{
  "horizontal_flip": true,
  "vocab_size": 6471,
  "encoder_depths": [1, 1, 4, 1],
  "decoder_norm_position": "pre",
  "decoder_inner_norm": false,
  "decoder_positions": "learned",
  "decoder_cross_attention_every": 1,
  "shampoo_beta": 0.95,
  "eps": 1e-08,
  "max_precond_dim": 1536,
  "batch_size": 64,
  "epochs": 0.7,
  "weight_decay": 0.4
}
Rows from block 6 of the text decoder, named by matrix and row number. Rows with one number belong to one attention dimension. Each number is 50 + 10 x the weight over its row's rms, rounded and kept within 0 to 99. All counts start at 0. After the name is the row's rms in percent of the matrix's.
# q: cross-attention query (decoder.blocks.6.cross_attn.q.weight, 192x192), inputs 0-191
# k: cross-attention key (decoder.blocks.6.cross_attn.k.weight, 192x1280), inputs 0-182
q.13 097:34 45 51 48 39 40 42 41 55 57 40 62 28 47 58 61 54 54 51 42 53 59 51 46 44 50 62 57 49 51 53 69 46 39 65 44 40 55 45 52 57 58 67 63 43 42 33 49 51 60 50 49 36 40 53 31 44 61 30 42 54 48 52 56 44 29 52 75 58 52 55 53 53 60 50 36 32 45 51 52 36 44 49 41 62 56 45 37 62 57 49 60 65 43 45 30 66 48 55 49 39 46 45 74 70 56 56 58 55 49 36 36 59 65 41 45 58 61 55 45 44 57 69 61 48 42 54 59 51 51 42 71 60 43 58 39 35 60 41 28 44 52 52 28 59 48 44 56 69 54 41 41 55 47 32 49 52 38 33 44 27 54 48 49 59 61 51 45 49 47 46 62 43 38 43 61 56 27 60 50 54 45 39 39 37 54 62 34 42 51 54 59
k.13 103:47 42 54 39 45 40 42 38 52 59 36 57 65 48 46 74 38 40 41 60 69 54 53 60 49 49 41 40 48 35 46 49 57 44 49 45 45 44 65 51 69 55 42 51 53 64 65 57 47 41 33 62 54 58 38 46 48 62 60 46 66 57 57 42 55 56 52 42 55 70 58 73 34 51 53 49 28 47 44 44 63 30 46 57 62 39 52 48 61 73 55 59 55 67 58 48 44 59 58 37 43 49 45 52 30 43 35 44 57 69 64 48 63 52 47 50 63 45 71 41 43 53 53 50 49 35 56 40 41 49 31 41 59 43 49 60 52 60 57 42 66 55 43 71 32 45 46 36 52 32 59 46 64 53 55 47 53 41 35 49 46 19 50 56 40 37 40 59 37 41 69 45 55 34 42 51 33 51 59 48 45 39 49
q.14 101:28 55 52 39 56 47 56 46 60 53 54 40 66 47 62 43 38 41 54 63 46 32 35 48 48 44 53 51 53 50 55 52 56 42 45 40 55 57 50 66 42 47 43 35 68 44 19 52 57 50 41 59 52 54 49 54 47 45 54 44 60 62 56 52 46 41 32 76 40 33 54 41 43 27 47 59 58 45 52 41 43 35 27 51 58 61 32 47 57 49 50 54 42 49 59 65 60 32 42 63 34 51 42 53 52 46 46 59 41 59 54 54 60 39 57 47 70 61 46 49 52 59 67 49 26 33 68 50 65 56 53 49 53 70 65 56 55 31 54 50 60 61 55 44 56 61 53 62 57 52 52 68 57 63 53 47 27 55 47 48 41 36 43 50 44 55 40 30 45 38 44 41 47 64 42 56 35 50 50 65 42 36 48 55 60 33 43 44 48 41 56 59
k.14 106:69 42 47 45 58 35 62 41 21 60 56 41 64 36 31 56 48 48 61 50 48 56 53 51 45 54 55 43 56 50 32 39 30 44 42 51 47 42 56 55 51 62 61 51 48 51 27 52 64 31 60 57 48 64 48 74 53 49 41 53 60 65 60 46 52 42 41 64 57 61 59 43 50 54 37 59 50 49 49 50 40 55 37 53 40 25 39 67 53 69 68 48 45 53 49 71 59 51 52 48 59 53 27 51 68 60 61 40 35 59 45 30 49 53 38 56 52 33 66 53 40 53 27 44 41 47 68 43 56 57 69 41 52 54 69 42 61 52 32 52 50 35 36 37 35 44 59 59 45 40 44 40 42 56 54 52 57 48 48 46 63 56 28 40 48 64 54 62 39 67 50 52 53 40 55 34 29 71 47 59 39 43 60
q.15 101:33 42 62 32 56 54 53 45 56 57 46 49 60 51 43 36 41 46 47 36 39 39 38 46 33 75 56 36 54 52 59 62 50 49 50 54 55 51 61 60 48 49 44 52 47 46 44 59 53 60 52 51 33 52 31 48 43 53 57 28 52 50 46 54 47 52 44 67 50 51 71 42 56 40 51 44 48 49 42 53 40 39 40 60 52 61 51 43 53 42 45 64 55 60 57 47 57 54 43 53 75 62 49 44 57 37 62 57 56 69 36 48 54 32 31 55 61 38 57 55 65 58 58 57 51 60 60 40 48 24 59 65 58 57 28 55 34 48 43 60 47 63 30 44 21 48 37 35 46 44 48 40 53 53 48 54 47 55 56 58 55 46 71 65 61 40 43 37 38 62 49 32 48 27 63 55 60 54 58 58 54 51 48 30 49 43 44 45 59 37 58 61
k.15 096:68 66 44 46 41 47 47 39 34 56 56 38 46 45 43 49 43 50 34 48 42 62 71 38 43 33 46 50 54 46 65 40 62 53 47 35 47 36 55 51 45 56 60 55 58 62 58 48 57 43 43 43 50 55 56 45 64 45 59 45 54 56 45 56 53 40 41 49 53 60 39 52 56 65 37 47 52 56 45 54 39 57 47 42 43 31 45 43 59 51 60 45 40 48 38 43 49 62 60 47 38 57 40 51 50 57 45 57 40 40 57 49 36 40 43 54 57 39 36 59 42 51 60 21 53 41 62 53 45 41 50 53 42 47 60 42 54 32 55 65 48 31 66 38 58 35 52 42 52 34 54 67 37 65 45 31 53 38 46 58 55 51 59 63 47 57 41 54 56 20 50 73 44 45 58 45 40 42 52 56 51 27 53
q.16 106:47 48 25 39 50 39 49 60 51 54 43 52 67 59 38 52 64 54 33 45 32 56 59 36 47 60 52 58 43 52 52 52 50 52 46 51 59 62 38 39 57 42 52 65 45 45 58 64 53 58 55 54 53 48 57 53 54 57 60 58 41 42 58 45 40 68 52 40 60 41 47 36 57 38 53 42 47 68 57 42 58 44 54 62 56 47 41 51 46 54 67 16 44 57 44 42 49 60 39 46 53 36 35 53 44 29 55 60 40 37 72 67 31 57 57 59 40 51 50 68 34 34 44 48 58 45 53 58 51 36 43 41 40 39 70 54 51 48 51 52 57 60 43 61 31 58 40 54 54 38 55 65 46 60 44 36 62 59 53 53 34 60 38 42 53 65 60 61 32 63 48 67 47 51 44 31 43 41 44 55 58 48 41 21 46 39 57 45 56 66 60 56
k.16 110:46 63 50 40 61 54 80 51 47 26 53 53 66 54 48 57 58 61 41 63 33 39 50 43 34 53 43 53 50 34 72 34 44 45 56 56 46 52 62 55 40 48 56 37 52 58 62 67 66 50 58 60 72 36 47 67 48 34 56 51 52 56 60 54 53 48 42 53 51 50 41 53 42 33 65 51 47 48 52 48 38 51 47 71 44 71 58 51 55 57 61 58 55 55 42 68 37 49 54 34 44 60 41 61 43 57 41 46 51 39 34 49 74 56 58 56 33 40 67 54 60 50 40 54 39 55 41 64 50 51 61 39 38 43 57 25 48 47 43 41 66 55 47 63 57 54 37 57 57 41 35 72 53 54 58 52 51 48 64 47 50 58 40 54 64 54 56 53 63 51 48 57 51 40 50 29 50 47 46 62 18 51 34
q.17 094:51 57 56 55 52 40 58 36 50 42 56 40 45 67 54 52 47 51 44 37 43 49 68 49 54 80 45 43 66 59 54 64 65 39 53 45 61 62 68 44 47 72 50 54 40 51 38 65 59 49 63 55 49 47 43 51 41 51 59 59 41 62 45 51 42 51 43 54 44 58 75 62 55 73 35 77 52 51 43 48 25 38 46 64 56 43 65 55 46 33 48 39 40 67 63 70 41 54 33 60 32 49 42 53 49 47 59 51 41 43 49 70 51 35 55 37 69 55 47 51 50 58 59 47 51 50 47 47 55 45 56 37 44 43 42 53 33 42 62 64 53 38 67 31 50 53 46 61 54 54 57 44 57 58 51 53 49 53 49 50 39 37 40 31 44 29 52 46 46 51 45 56 37 53 43 68 48 47 54 38 62 53 60 52 44 54 58 50 42 24 40 49
k.17 096:57 42 54 41 41 58 49 34 55 57 62 57 46 55 45 44 52 56 41 62 62 56 49 61 45 56 50 61 58 62 41 65 39 49 44 65 61 57 45 36 61 40 73 77 55 56 43 56 61 35 51 56 56 26 52 53 71 31 56 66 51 56 36 63 73 41 53 38 57 63 59 49 20 52 37 39 49 59 36 58 68 50 39 58 39 41 56 40 52 33 52 58 45 41 53 67 56 40 70 48 61 44 53 46 53 57 56 42 42 44 52 48 43 54 42 51 46 47 53 59 68 54 50 58 59 45 44 51 45 50 48 54 61 66 66 48 40 57 45 31 37 48 43 43 51 34 49 49 59 42 59 60 55 33 67 44 61 44 47 53 41 45 54 53 69 51 58 52 54 45 44 58 51 41 55 26 40 49 59 56 37 45 67
q.18 119:37 77 58 56 28 61 44 39 34 58 49 43 41 50 68 56 50 48 41 47 46 54 68 46 51 51 52 42 52 63 44 51 44 59 51 47 39 54 54 35 48 45 33 49 67 63 57 32 51 44 52 38 56 46 50 53 67 63 45 60 62 48 28 44 44 44 58 59 25 50 61 36 46 64 69 40 58 45 45 39 54 57 58 46 56 67 55 39 59 71 42 64 49 57 50 51 48 39 65 47 55 63 55 67 47 56 70 36 51 31 45 32 50 55 77 51 54 54 43 50 42 37 45 42 50 33 73 38 30 50 65 53 58 52 47 51 57 61 59 50 46 46 51 42 47 50 46 47 56 52 52 44 56 37 61 45 61 52 37 55 59 59 58 42 40 49 30 49 51 29 48 42 50 62 48 41 34 55 39 59 34 61 54 58 52 53 62 50 40 37 56 50
k.18 108:34 61 43 57 40 43 43 46 60 46 47 31 48 53 62 58 52 46 41 43 48 36 52 58 54 68 50 45 48 34 41 64 56 50 46 55 62 66 49 53 48 43 41 47 33 59 56 36 66 59 55 53 53 45 53 62 41 48 63 47 40 50 43 64 61 48 45 33 57 62 52 37 55 57 47 36 65 51 44 44 34 39 63 42 45 39 49 45 56 31 21 35 57 40 77 48 39 57 72 73 51 51 46 51 47 47 54 51 52 62 51 59 51 52 58 60 51 78 57 57 53 49 57 52 45 45 47 45 62 52 39 40 43 53 31 56 32 47 55 68 47 58 37 45 50 56 57 38 46 58 47 27 54 36 54 53 41 55 73 52 52 58 51 61 48 50 50 52 54 45 66 46 59 53 55 54 74 40 65 68 45 47 61
q.19 100:54 50 38 67 47 54 70 55 46 44 43 33 43 29 45 64 69 53 45 61 47 51 65 47 58 42 39 47 41 71 41 64 32 64 42 58 44 57 26 38 48 53 38 44 44 51 41 50 48 50 53 45 57 57 37 59 52 58 42 40 48 51 48 54 39 41 60 48 60 41 57 50 33 36 46 62 37 42 49 57 52 58 56 52 62 72 36 68 39 59 58 48 47 37 64 58 65 49 51 69 50 52 62 58 43 48 53 57 40 36 53 36 51 56 61 35 68 60 46 43 50 41 61 61 58 35 55 55 61 34 43 43 49 45 66 41 57 63 64 70 47 48 41 47 42 70 38 40 62 55 46 42 62 37 59 60 40 54 55 66 60 57 61 50 50 43 54 38 43 58 55 56 32 30 44 59 57 43 33 65 27 38 45 54 43 40 47 50 53 45 53 58
k.19 103:63 55 44 68 59 54 43 35 35 36 54 37 51 61 48 74 57 50 48 59 62 50 70 63 44 63 43 53 66 57 73 41 48 66 66 52 51 41 40 53 51 50 42 51 60 50 46 32 43 57 55 52 43 63 41 42 54 36 51 55 45 41 45 50 52 37 55 65 55 59 44 40 53 44 52 50 45 47 59 53 43 70 52 47 53 53 58 53 55 44 34 45 57 37 48 46 69 48 31 68 57 64 48 68 49 67 54 59 55 42 61 50 51 48 54 61 39 41 41 59 49 44 42 57 53 35 45 33 49 53 53 50 61 47 54 45 44 40 42 68 64 70 34 48 48 62 73 53 55 50 24 44 53 38 49 52 56 44 50 51 50 47 49 43 37 46 38 51 26 34 39 53 51 44 62 39 45 33 36 54 68 40 50
q.20 105:39 36 52 55 48 63 48 75 62 48 52 29 39 55 29 51 63 40 69 45 52 31 51 55 34 39 42 56 29 40 59 54 49 22 62 36 49 45 56 45 47 57 64 45 41 48 60 54 45 51 42 48 48 52 54 54 53 51 51 32 64 62 51 54 55 82 24 51 60 50 44 61 68 51 48 49 54 63 50 38 27 53 54 59 39 41 50 27 68 58 59 43 38 61 51 55 55 64 39 48 38 46 53 36 49 49 27 48 56 59 54 60 44 44 55 56 56 56 46 47 60 55 55 40 38 49 60 62 56 61 50 60 46 70 47 35 36 44 55 51 54 73 58 44 49 52 56 57 50 41 41 38 56 45 61 62 40 68 61 56 61 43 47 48 38 30 44 44 56 46 53 61 47 48 63 50 50 54 48 54 47 55 30 54 48 62 42 54 55 57 52 51
k.20 104:43 38 51 62 61 48 47 46 44 55 48 36 60 64 48 40 63 74 54 54 53 64 44 66 81 49 42 79 60 59 48 46 55 50 48 43 54 65 78 35 43 44 34 58 54 40 65 49 60 59 57 51 64 56 52 59 48 75 51 63 65 49 40 61 55 59 28 38 64 47 57 60 51 38 69 60 45 46 47 51 61 48 43 33 55 50 61 41 52 43 62 49 46 75 54 53 67 48 54 51 45 54 54 55 59 45 56 48 49 53 42 39 48 35 57 34 50 61 58 48 47 54 52 57 37 49 60 72 60 65 59 55 62 61 54 59 53 50 48 47 41 28 51 42 48 39 57 58 39 66 44 52 55 63 43 49 45 56 53 65 58 56 41 35 50 50 46 67 57 37 74 61 47 38 43 52 62 72 58 43 63 56 55
q.21 097:68 52 60 52 64 43 34 46 52 52 48 64 68 54 40 54 61 37 45 47 53 37 37 51 48 48 35 53 51 63 50 35 68 39 56 46 32 45 64 35 33 55 35 58 61 39 32 43 61 51 44 53 49 50 56 60 43 58 61 43 50 58 49 46 52 54 50 58 46 34 46 37 58 56 49 35 32 36 41 47 53 55 40 56 46 53 44 37 49 61 47 48 38 39 57 47 45 58 42 45 24 50 32 50 56 43 56 59 44 43 43 42 51 49 67 51 37 56 53 65 50 42 42 68 48 50 66 36 57 62 44 33 52 67 55 40 47 46 35 55 57 68 58 48 49 45 48 66 38 43 59 60 61 67 46 41 58 47 45 54 56 23 59 56 56 60 44 40 57 60 61 58 41 41 49 54 79 43 61 34 52 55 54 49 38 24 41 52 52 45 55 76
k.21 102:46 35 28 43 53 56 50 43 43 50 48 52 54 60 61 58 50 55 51 49 50 31 54 27 45 50 50 40 38 63 51 56 28 71 61 39 59 47 57 51 47 62 65 51 56 44 62 62 35 37 43 43 50 53 33 70 54 50 71 42 40 34 66 53 43 54 44 53 65 50 56 48 54 66 50 52 59 49 46 44 54 40 41 28 46 59 50 77 35 42 47 65 45 53 41 56 35 60 49 40 57 44 56 44 51 69 31 37 56 64 51 55 54 55 74 43 46 25 61 46 47 47 38 44 59 36 46 59 41 54 56 29 53 51 67 34 58 39 58 59 54 33 54 42 41 39 54 35 51 51 58 43 41 47 55 42 46 59 62 47 40 44 40 60 37 49 52 44 57 49 69 45 48 57 53 58 28 64 62 62 40 54 52
q.22 107:39 66 70 54 52 58 40 41 59 53 55 35 32 32 46 46 61 37 50 49 52 35 30 51 48 56 45 53 69 38 61 64 51 42 48 48 33 39 54 33 34 58 48 28 53 45 42 49 59 53 62 59 51 69 58 35 52 48 54 52 38 69 60 39 53 45 59 68 52 45 39 47 48 72 24 58 55 54 57 56 57 45 46 57 67 47 40 44 59 60 69 54 41 62 56 50 66 56 53 52 38 47 48 52 56 41 47 43 65 54 46 64 41 48 44 46 73 57 53 39 48 55 59 54 54 66 58 51 37 57 35 48 66 60 38 49 45 53 51 57 46 47 56 64 57 51 70 55 44 49 42 56 60 57 51 46 60 33 56 36 53 60 41 60 41 48 60 41 45 46 43 47 54 66 33 53 64 33 45 48 57 47 60 74 48 61 35 63 48 43 56 71
k.22 107:37 48 36 61 37 49 57 56 44 30 62 60 48 67 58 52 41 44 61 66 40 69 41 55 58 39 62 45 52 39 41 55 43 56 43 51 32 49 32 54 57 59 69 53 56 44 52 53 55 54 42 41 43 50 47 31 26 69 37 39 60 57 49 53 43 37 56 56 51 57 54 45 32 56 40 52 63 42 40 72 60 51 52 19 42 46 66 45 51 57 36 57 46 58 43 47 64 27 19 50 54 41 56 38 66 53 40 55 73 42 58 50 39 39 56 63 43 39 49 63 74 50 62 50 45 56 53 73 66 54 50 42 48 33 60 53 52 57 41 51 41 36 49 40 39 50 38 48 54 36 33 46 59 43 44 46 61 58 40 50 62 39 64 37 46 45 45 23 54 57 60 34 45 53 37 61 42 47 51 66 37 56 41
q.23 102:52 84 67 51 57 49 54 60 65 39 48 55 42 44 59 57 43 44 67 37 49 43 57 41 44 44 61 63 51 53 35 33 41 70 63 58 44 36 52 53 25 36 52 59 61 56 48 52 45 39 51 50 59 44 59 38 34 48 66 56 58 56 43 38 57 52 61 47 49 48 45 50 60 59 51 42 61 54 64 50 52 41 51 50 69 57 33 44 59 56 63 55 67 68 50 50 59 51 58 40 44 61 40 40 45 57 57 66 50 32 59 52 49 46 57 56 50 55 32 45 46 36 60 37 54 52 65 51 41 61 43 55 59 47 51 64 58 39 61 60 37 44 57 31 63 53 51 47 53 38 70 50 66 53 46 40 68 59 43 59 56 57 52 42 42 45 65 67 70 50 61 44 48 63 50 58 39 50 65 54 52 58 37 38 32 55 60 59 49 35 70 38
k.23 100:63 41 53 56 66 47 55 50 57 54 53 53 53 49 39 50 37 57 48 28 59 44 39 59 56 55 70 53 39 58 39 37 49 54 57 62 51 47 63 35 47 50 47 48 60 53 63 59 53 67 45 49 63 48 56 34 30 43 55 44 60 63 54 42 49 46 49 54 49 44 37 32 54 36 52 54 47 48 47 49 53 27 69 41 70 53 74 55 50 52 46 37 43 49 54 47 45 59 48 33 64 35 50 61 61 39 56 38 40 53 52 47 56 58 50 60 62 70 72 57 58 48 39 73 58 68 44 58 30 52 52 48 64 56 30 53 52 62 69 40 50 44 53 45 56 63 33 54 55 57 30 63 59 47 45 48 62 54 51 59 59 53 54 61 46 57 37 57 49 49 49 34 54 51 58 45 57 51 51 33 40 37 58
q.24 103:63 34 80 62 51 52 46 61 37 49 52 57 58 41 48 39 43 61 75 56 33 42 52 47 40 61 42 54 55 52 39 57 36 42 65 39 55 50 58 52 54 43 39 34 64 44 27 42 54 37 43 64 61 49 43 60 40 56 40 48 54 49 60 44 48 28 48 56 54 54 45 52 47 41 53 56 48 60 55 59 50 40 38 49 55 51 56 41 63 34 40 50 60 71 53 31 32 50 39 50 41 42 48 41 57 43 37 38 56 62 38 50 63 61 38 77 58 52 47 35 52 60 52 49 46 42 33 38 43 41 66 49 69 38 63 41 70 49 45 73 40 48 47 43 55 49 40 53 58 51 49 48 43 46 56 42 49 50 48 43 56 44 69 43 46 69 42 55 26 41 43 50 42 55 58 44 49 30 48 40 55 52 57 38 53 61 38 31 57 45 61 51
k.24 107:55 54 68 50 57 29 31 43 55 67 49 29 54 53 47 43 53 56 50 66 58 32 48 62 49 72 57 33 54 48 63 50 28 44 52 51 42 49 41 65 38 60 72 25 26 53 32 71 49 48 59 46 48 43 43 52 55 53 53 53 41 39 45 70 42 41 38 56 32 56 30 42 40 53 47 59 50 48 20 68 75 51 58 48 52 33 46 54 32 48 58 54 61 51 46 51 46 48 55 39 45 33 49 58 45 60 42 37 51 45 60 49 37 42 53 60 70 46 48 36 45 45 42 59 49 36 40 50 49 45 51 46 36 46 62 41 51 58 28 56 66 65 52 70 24 42 37 58 54 37 65 62 38 51 54 66 50 52 62 33 55 52 49 37 46 62 77 42 47 41 50 55 30 42 55 56 46 52 57 60 69 58 38
q.25 106:51 52 52 61 48 46 60 34 49 53 42 47 60 45 40 43 35 48 40 55 57 53 48 43 46 49 53 38 23 64 40 50 37 41 48 51 58 47 58 66 31 40 31 40 50 56 52 52 60 54 61 48 54 53 54 62 55 41 43 39 66 73 51 56 37 52 56 65 46 46 59 49 36 70 51 50 36 43 41 43 44 43 58 52 47 40 57 58 54 59 42 63 57 42 49 42 46 46 28 48 27 48 46 41 33 50 52 43 49 51 55 70 51 55 51 50 73 38 65 59 59 72 38 39 33 52 66 45 49 39 46 56 36 73 54 32 40 53 44 51 45 29 35 64 50 51 41 61 58 58 41 54 67 49 58 48 49 59 34 50 51 39 32 54 48 51 49 63 69 54 55 48 36 59 53 66 63 36 48 52 40 49 52 68 48 45 48 49 56 32 32 64
k.25 107:54 40 43 43 55 51 46 49 40 48 46 38 58 47 70 43 58 68 41 49 39 44 38 50 55 53 36 44 51 54 56 44 37 57 68 41 53 64 51 38 42 47 37 60 66 40 67 44 54 62 60 46 43 55 45 63 42 59 37 46 50 55 71 60 53 50 65 36 60 48 46 55 55 76 41 54 39 55 54 57 54 59 46 53 58 34 51 40 56 53 52 51 44 42 42 49 57 44 59 49 54 46 42 44 59 53 60 46 51 57 57 46 48 55 61 42 75 57 33 45 56 58 41 31 43 50 45 61 39 58 58 46 55 52 57 39 19 23 58 60 37 53 33 49 39 48 47 36 50 43 36 51 57 35 43 45 45 31 59 38 43 50 55 40 52 57 30 44 50 33 43 67 38 41 60 47 55 45 51 63 76 43 37
q.26 114:57 57 51 32 59 53 61 35 52 66 54 51 34 45 61 46 51 49 43 48 50 69 44 49 49 49 58 39 44 37 55 54 53 46 67 61 50 69 54 47 61 46 35 62 60 60 42 61 45 45 55 54 28 59 34 29 45 64 57 52 70 49 48 62 55 37 36 48 50 61 44 55 53 39 50 50 27 64 65 58 59 54 49 61 54 58 47 47 53 40 56 32 40 75 29 26 50 46 51 38 51 39 44 49 60 44 51 55 52 40 60 47 37 56 49 51 72 58 59 64 45 54 61 44 62 40 31 45 49 49 52 59 50 45 47 52 40 47 25 47 40 55 40 52 51 33 58 37 40 39 64 57 54 47 49 55 45 28 40 48 42 43 44 44 62 51 56 29 62 51 51 51 50 50 58 35 47 64 30 42 55 63 57 28 37 39 60 51 58 63 52 50
k.26 107:49 60 45 39 40 59 55 56 42 64 59 80 42 50 60 39 56 30 47 37 47 31 42 69 50 44 44 59 61 42 56 34 68 58 49 47 54 48 45 60 51 46 50 39 55 48 34 44 48 63 42 30 53 49 66 51 47 29 79 50 50 55 57 54 43 56 50 35 53 41 47 58 61 47 55 35 43 48 47 44 47 48 55 50 59 54 41 53 61 53 58 31 61 43 30 48 44 29 42 49 51 40 31 38 56 40 45 41 63 46 35 42 45 44 45 63 50 59 72 41 38 38 57 64 48 67 44 36 52 55 37 46 47 36 44 51 53 48 37 56 46 45 48 43 51 44 60 54 58 52 43 47 45 46 47 47 44 56 44 39 58 55 46 50 63 61 67 61 66 48 48 39 44 47 60 53 42 59 62 54 44 45 27
q.27 087:32 37 58 44 50 57 37 58 51 43 47 54 28 42 54 52 45 32 49 54 76 54 41 55 67 40 58 44 50 50 41 36 51 55 52 54 30 44 39 46 46 54 51 52 46 62 43 52 56 49 44 53 68 61 56 40 39 50 63 40 26 43 56 54 45 60 54 48 56 75 34 53 54 49 72 41 63 54 66 45 46 34 48 46 65 31 41 44 53 62 55 57 53 33 63 61 51 61 54 45 55 70 45 56 29 58 63 49 60 53 50 51 42 45 39 46 58 60 40 43 52 55 38 47 42 48 59 65 53 65 62 43 38 68 59 37 31 34 60 24 57 67 68 47 52 60 50 49 34 54 54 36 50 43 58 59 54 46 50 65 57 41 46 62 31 48 58 50 64 55 51 46 50 57 64 48 64 47 59 58 49 56 50 43 58 41 39 50 71 60 48 46
k.27 099:53 33 42 42 48 68 45 59 59 33 58 67 45 54 40 53 56 39 55 34 48 59 26 51 65 52 47 55 50 42 62 46 56 46 52 38 46 58 56 51 54 62 38 52 62 44 61 47 36 42 42 59 45 49 57 51 62 66 43 40 72 69 60 59 46 47 54 71 60 38 64 56 71 54 66 54 32 53 37 53 33 56 45 39 48 38 60 44 67 47 38 37 71 64 59 38 57 50 46 61 53 59 50 50 42 62 48 40 58 79 56 29 54 39 62 41 71 36 46 58 42 55 50 53 38 44 46 65 56 53 62 59 51 58 32 73 51 55 45 51 35 52 45 63 36 64 54 42 45 36 54 52 62 39 33 40 45 51 55 51 54 36 42 57 33 48 46 45 55 62 36 40 53 56 57 54 49 58 46 58 39 50 68
q.28 091:39 58 51 42 66 47 49 47 59 54 62 51 63 55 52 63 45 55 55 57 49 49 54 41 32 32 30 46 34 45 70 54 61 31 62 50 48 49 70 40 54 47 40 63 49 49 52 21 60 63 51 44 57 53 60 44 55 46 44 34 60 62 40 68 64 50 52 62 32 53 43 58 60 55 44 46 63 62 49 42 47 51 53 60 54 55 45 41 57 49 41 53 31 52 60 31 60 70 53 57 63 52 52 26 56 41 52 57 39 52 53 65 42 49 35 61 64 47 51 70 59 51 67 54 45 47 54 70 39 45 25 46 35 49 46 49 32 45 48 57 49 72 38 64 60 33 52 49 43 57 42 56 43 59 42 57 37 51 58 36 42 40 26 66 63 44 51 44 61 56 49 49 43 32 65 59 57 51 44 52 52 41 58 48 55 59 49 52 49 42 53 57
k.28 100:60 48 69 51 40 46 49 47 43 34 51 55 59 52 40 45 36 43 45 43 52 49 48 42 63 43 49 58 52 50 49 39 63 36 54 48 47 42 71 51 61 42 43 44 54 42 41 49 48 41 51 46 62 60 57 48 19 54 44 55 39 51 46 44 43 56 54 33 39 58 49 50 67 45 44 67 66 63 61 55 42 65 45 55 61 59 54 53 61 72 64 47 36 51 22 44 52 38 56 55 46 58 32 43 53 46 57 59 67 37 53 65 51 39 53 55 54 58 62 60 34 54 63 42 42 51 61 69 57 52 62 42 49 41 55 33 48 48 65 42 42 39 32 46 56 59 49 44 54 38 60 40 51 59 62 59 74 45 57 53 38 28 61 34 50 43 34 45 47 52 42 65 61 49 61 48 45 35 63 44 59 40 45
q.29 108:57 39 73 46 51 45 41 43 57 37 53 55 30 57 63 23 69 49 58 50 35 56 73 62 56 57 35 47 39 47 29 49 33 34 58 55 46 50 57 64 45 48 51 55 58 40 41 43 50 37 70 53 49 53 22 46 43 47 39 37 66 50 40 56 75 42 66 45 65 65 50 52 52 48 49 61 35 56 47 57 59 43 48 47 43 50 50 64 61 36 61 48 67 54 45 42 55 64 50 55 42 49 44 58 43 48 39 66 68 44 57 44 44 39 46 50 67 43 34 47 34 72 63 48 65 42 34 47 54 56 65 60 46 59 59 46 51 55 38 41 50 50 43 50 53 35 42 50 45 56 51 54 49 57 42 59 39 50 34 47 55 35 42 26 47 59 42 50 56 49 65 54 46 51 44 54 47 34 63 55 50 50 43 45 54 31 45 39 52 39 47 59
k.29 110:42 52 45 41 55 66 41 56 52 72 55 47 48 56 54 71 53 38 55 58 60 46 48 37 48 61 44 43 58 56 53 49 34 56 60 57 45 56 48 49 49 59 50 57 52 52 46 53 36 53 58 33 53 33 44 55 39 37 48 53 64 35 59 33 53 48 57 51 71 39 48 44 43 35 33 37 36 30 31 52 42 50 43 48 62 35 51 74 46 46 56 54 41 42 37 56 59 46 56 43 50 33 60 54 60 64 50 46 56 47 53 31 59 39 47 47 60 52 36 53 55 37 45 66 49 29 46 43 38 58 54 51 59 39 67 36 53 70 60 58 55 57 50 49 37 44 66 53 41 30 45 26 62 44 49 61 48 51 31 43 55 47 50 50 45 42 74 51 51 52 47 34 58 52 43 43 48 35 75 48 47 49 43
q.30 099:62 48 55 50 47 59 31 34 37 59 62 41 55 47 57 48 50 60 57 53 39 61 45 68 66 57 62 54 72 47 33 49 52 49 47 56 52 45 49 36 50 58 47 41 62 42 53 44 42 38 60 53 55 54 40 52 37 58 33 44 53 63 62 65 44 42 63 40 51 63 46 46 44 42 53 64 64 68 28 51 53 46 46 66 70 47 65 42 56 33 55 46 59 40 48 50 20 48 35 42 49 46 39 59 61 53 55 42 54 71 43 61 37 55 57 44 59 46 46 48 52 61 43 38 33 66 32 44 48 38 52 51 46 58 40 63 60 51 60 53 53 55 46 62 49 42 51 50 46 43 65 45 51 36 77 50 45 38 48 64 55 44 48 52 61 68 48 53 45 33 50 35 56 48 47 30 44 34 55 54 53 37 64 63 42 68 39 56 50 33 53 68
k.30 102:47 58 66 51 61 44 40 51 53 36 47 41 36 38 42 49 35 53 49 36 41 38 50 42 60 45 51 39 55 40 69 54 49 61 53 44 29 61 36 44 52 56 56 58 41 42 33 52 65 45 63 65 55 43 49 36 58 59 34 53 46 65 43 44 64 50 56 34 64 41 44 50 50 60 28 63 34 50 54 51 54 40 55 49 45 40 50 47 48 33 46 60 58 39 49 61 57 63 35 61 25 43 68 53 40 58 58 41 63 50 49 68 56 42 40 47 49 51 40 29 53 39 56 60 47 63 52 43 41 58 49 61 57 47 43 48 47 71 41 36 54 43 37 65 50 49 52 51 48 58 59 41 46 42 54 40 41 47 37 32 55 39 59 61 52 42 52 23 41 56 43 45 55 45 67 54 53 17 56 39 53 60 60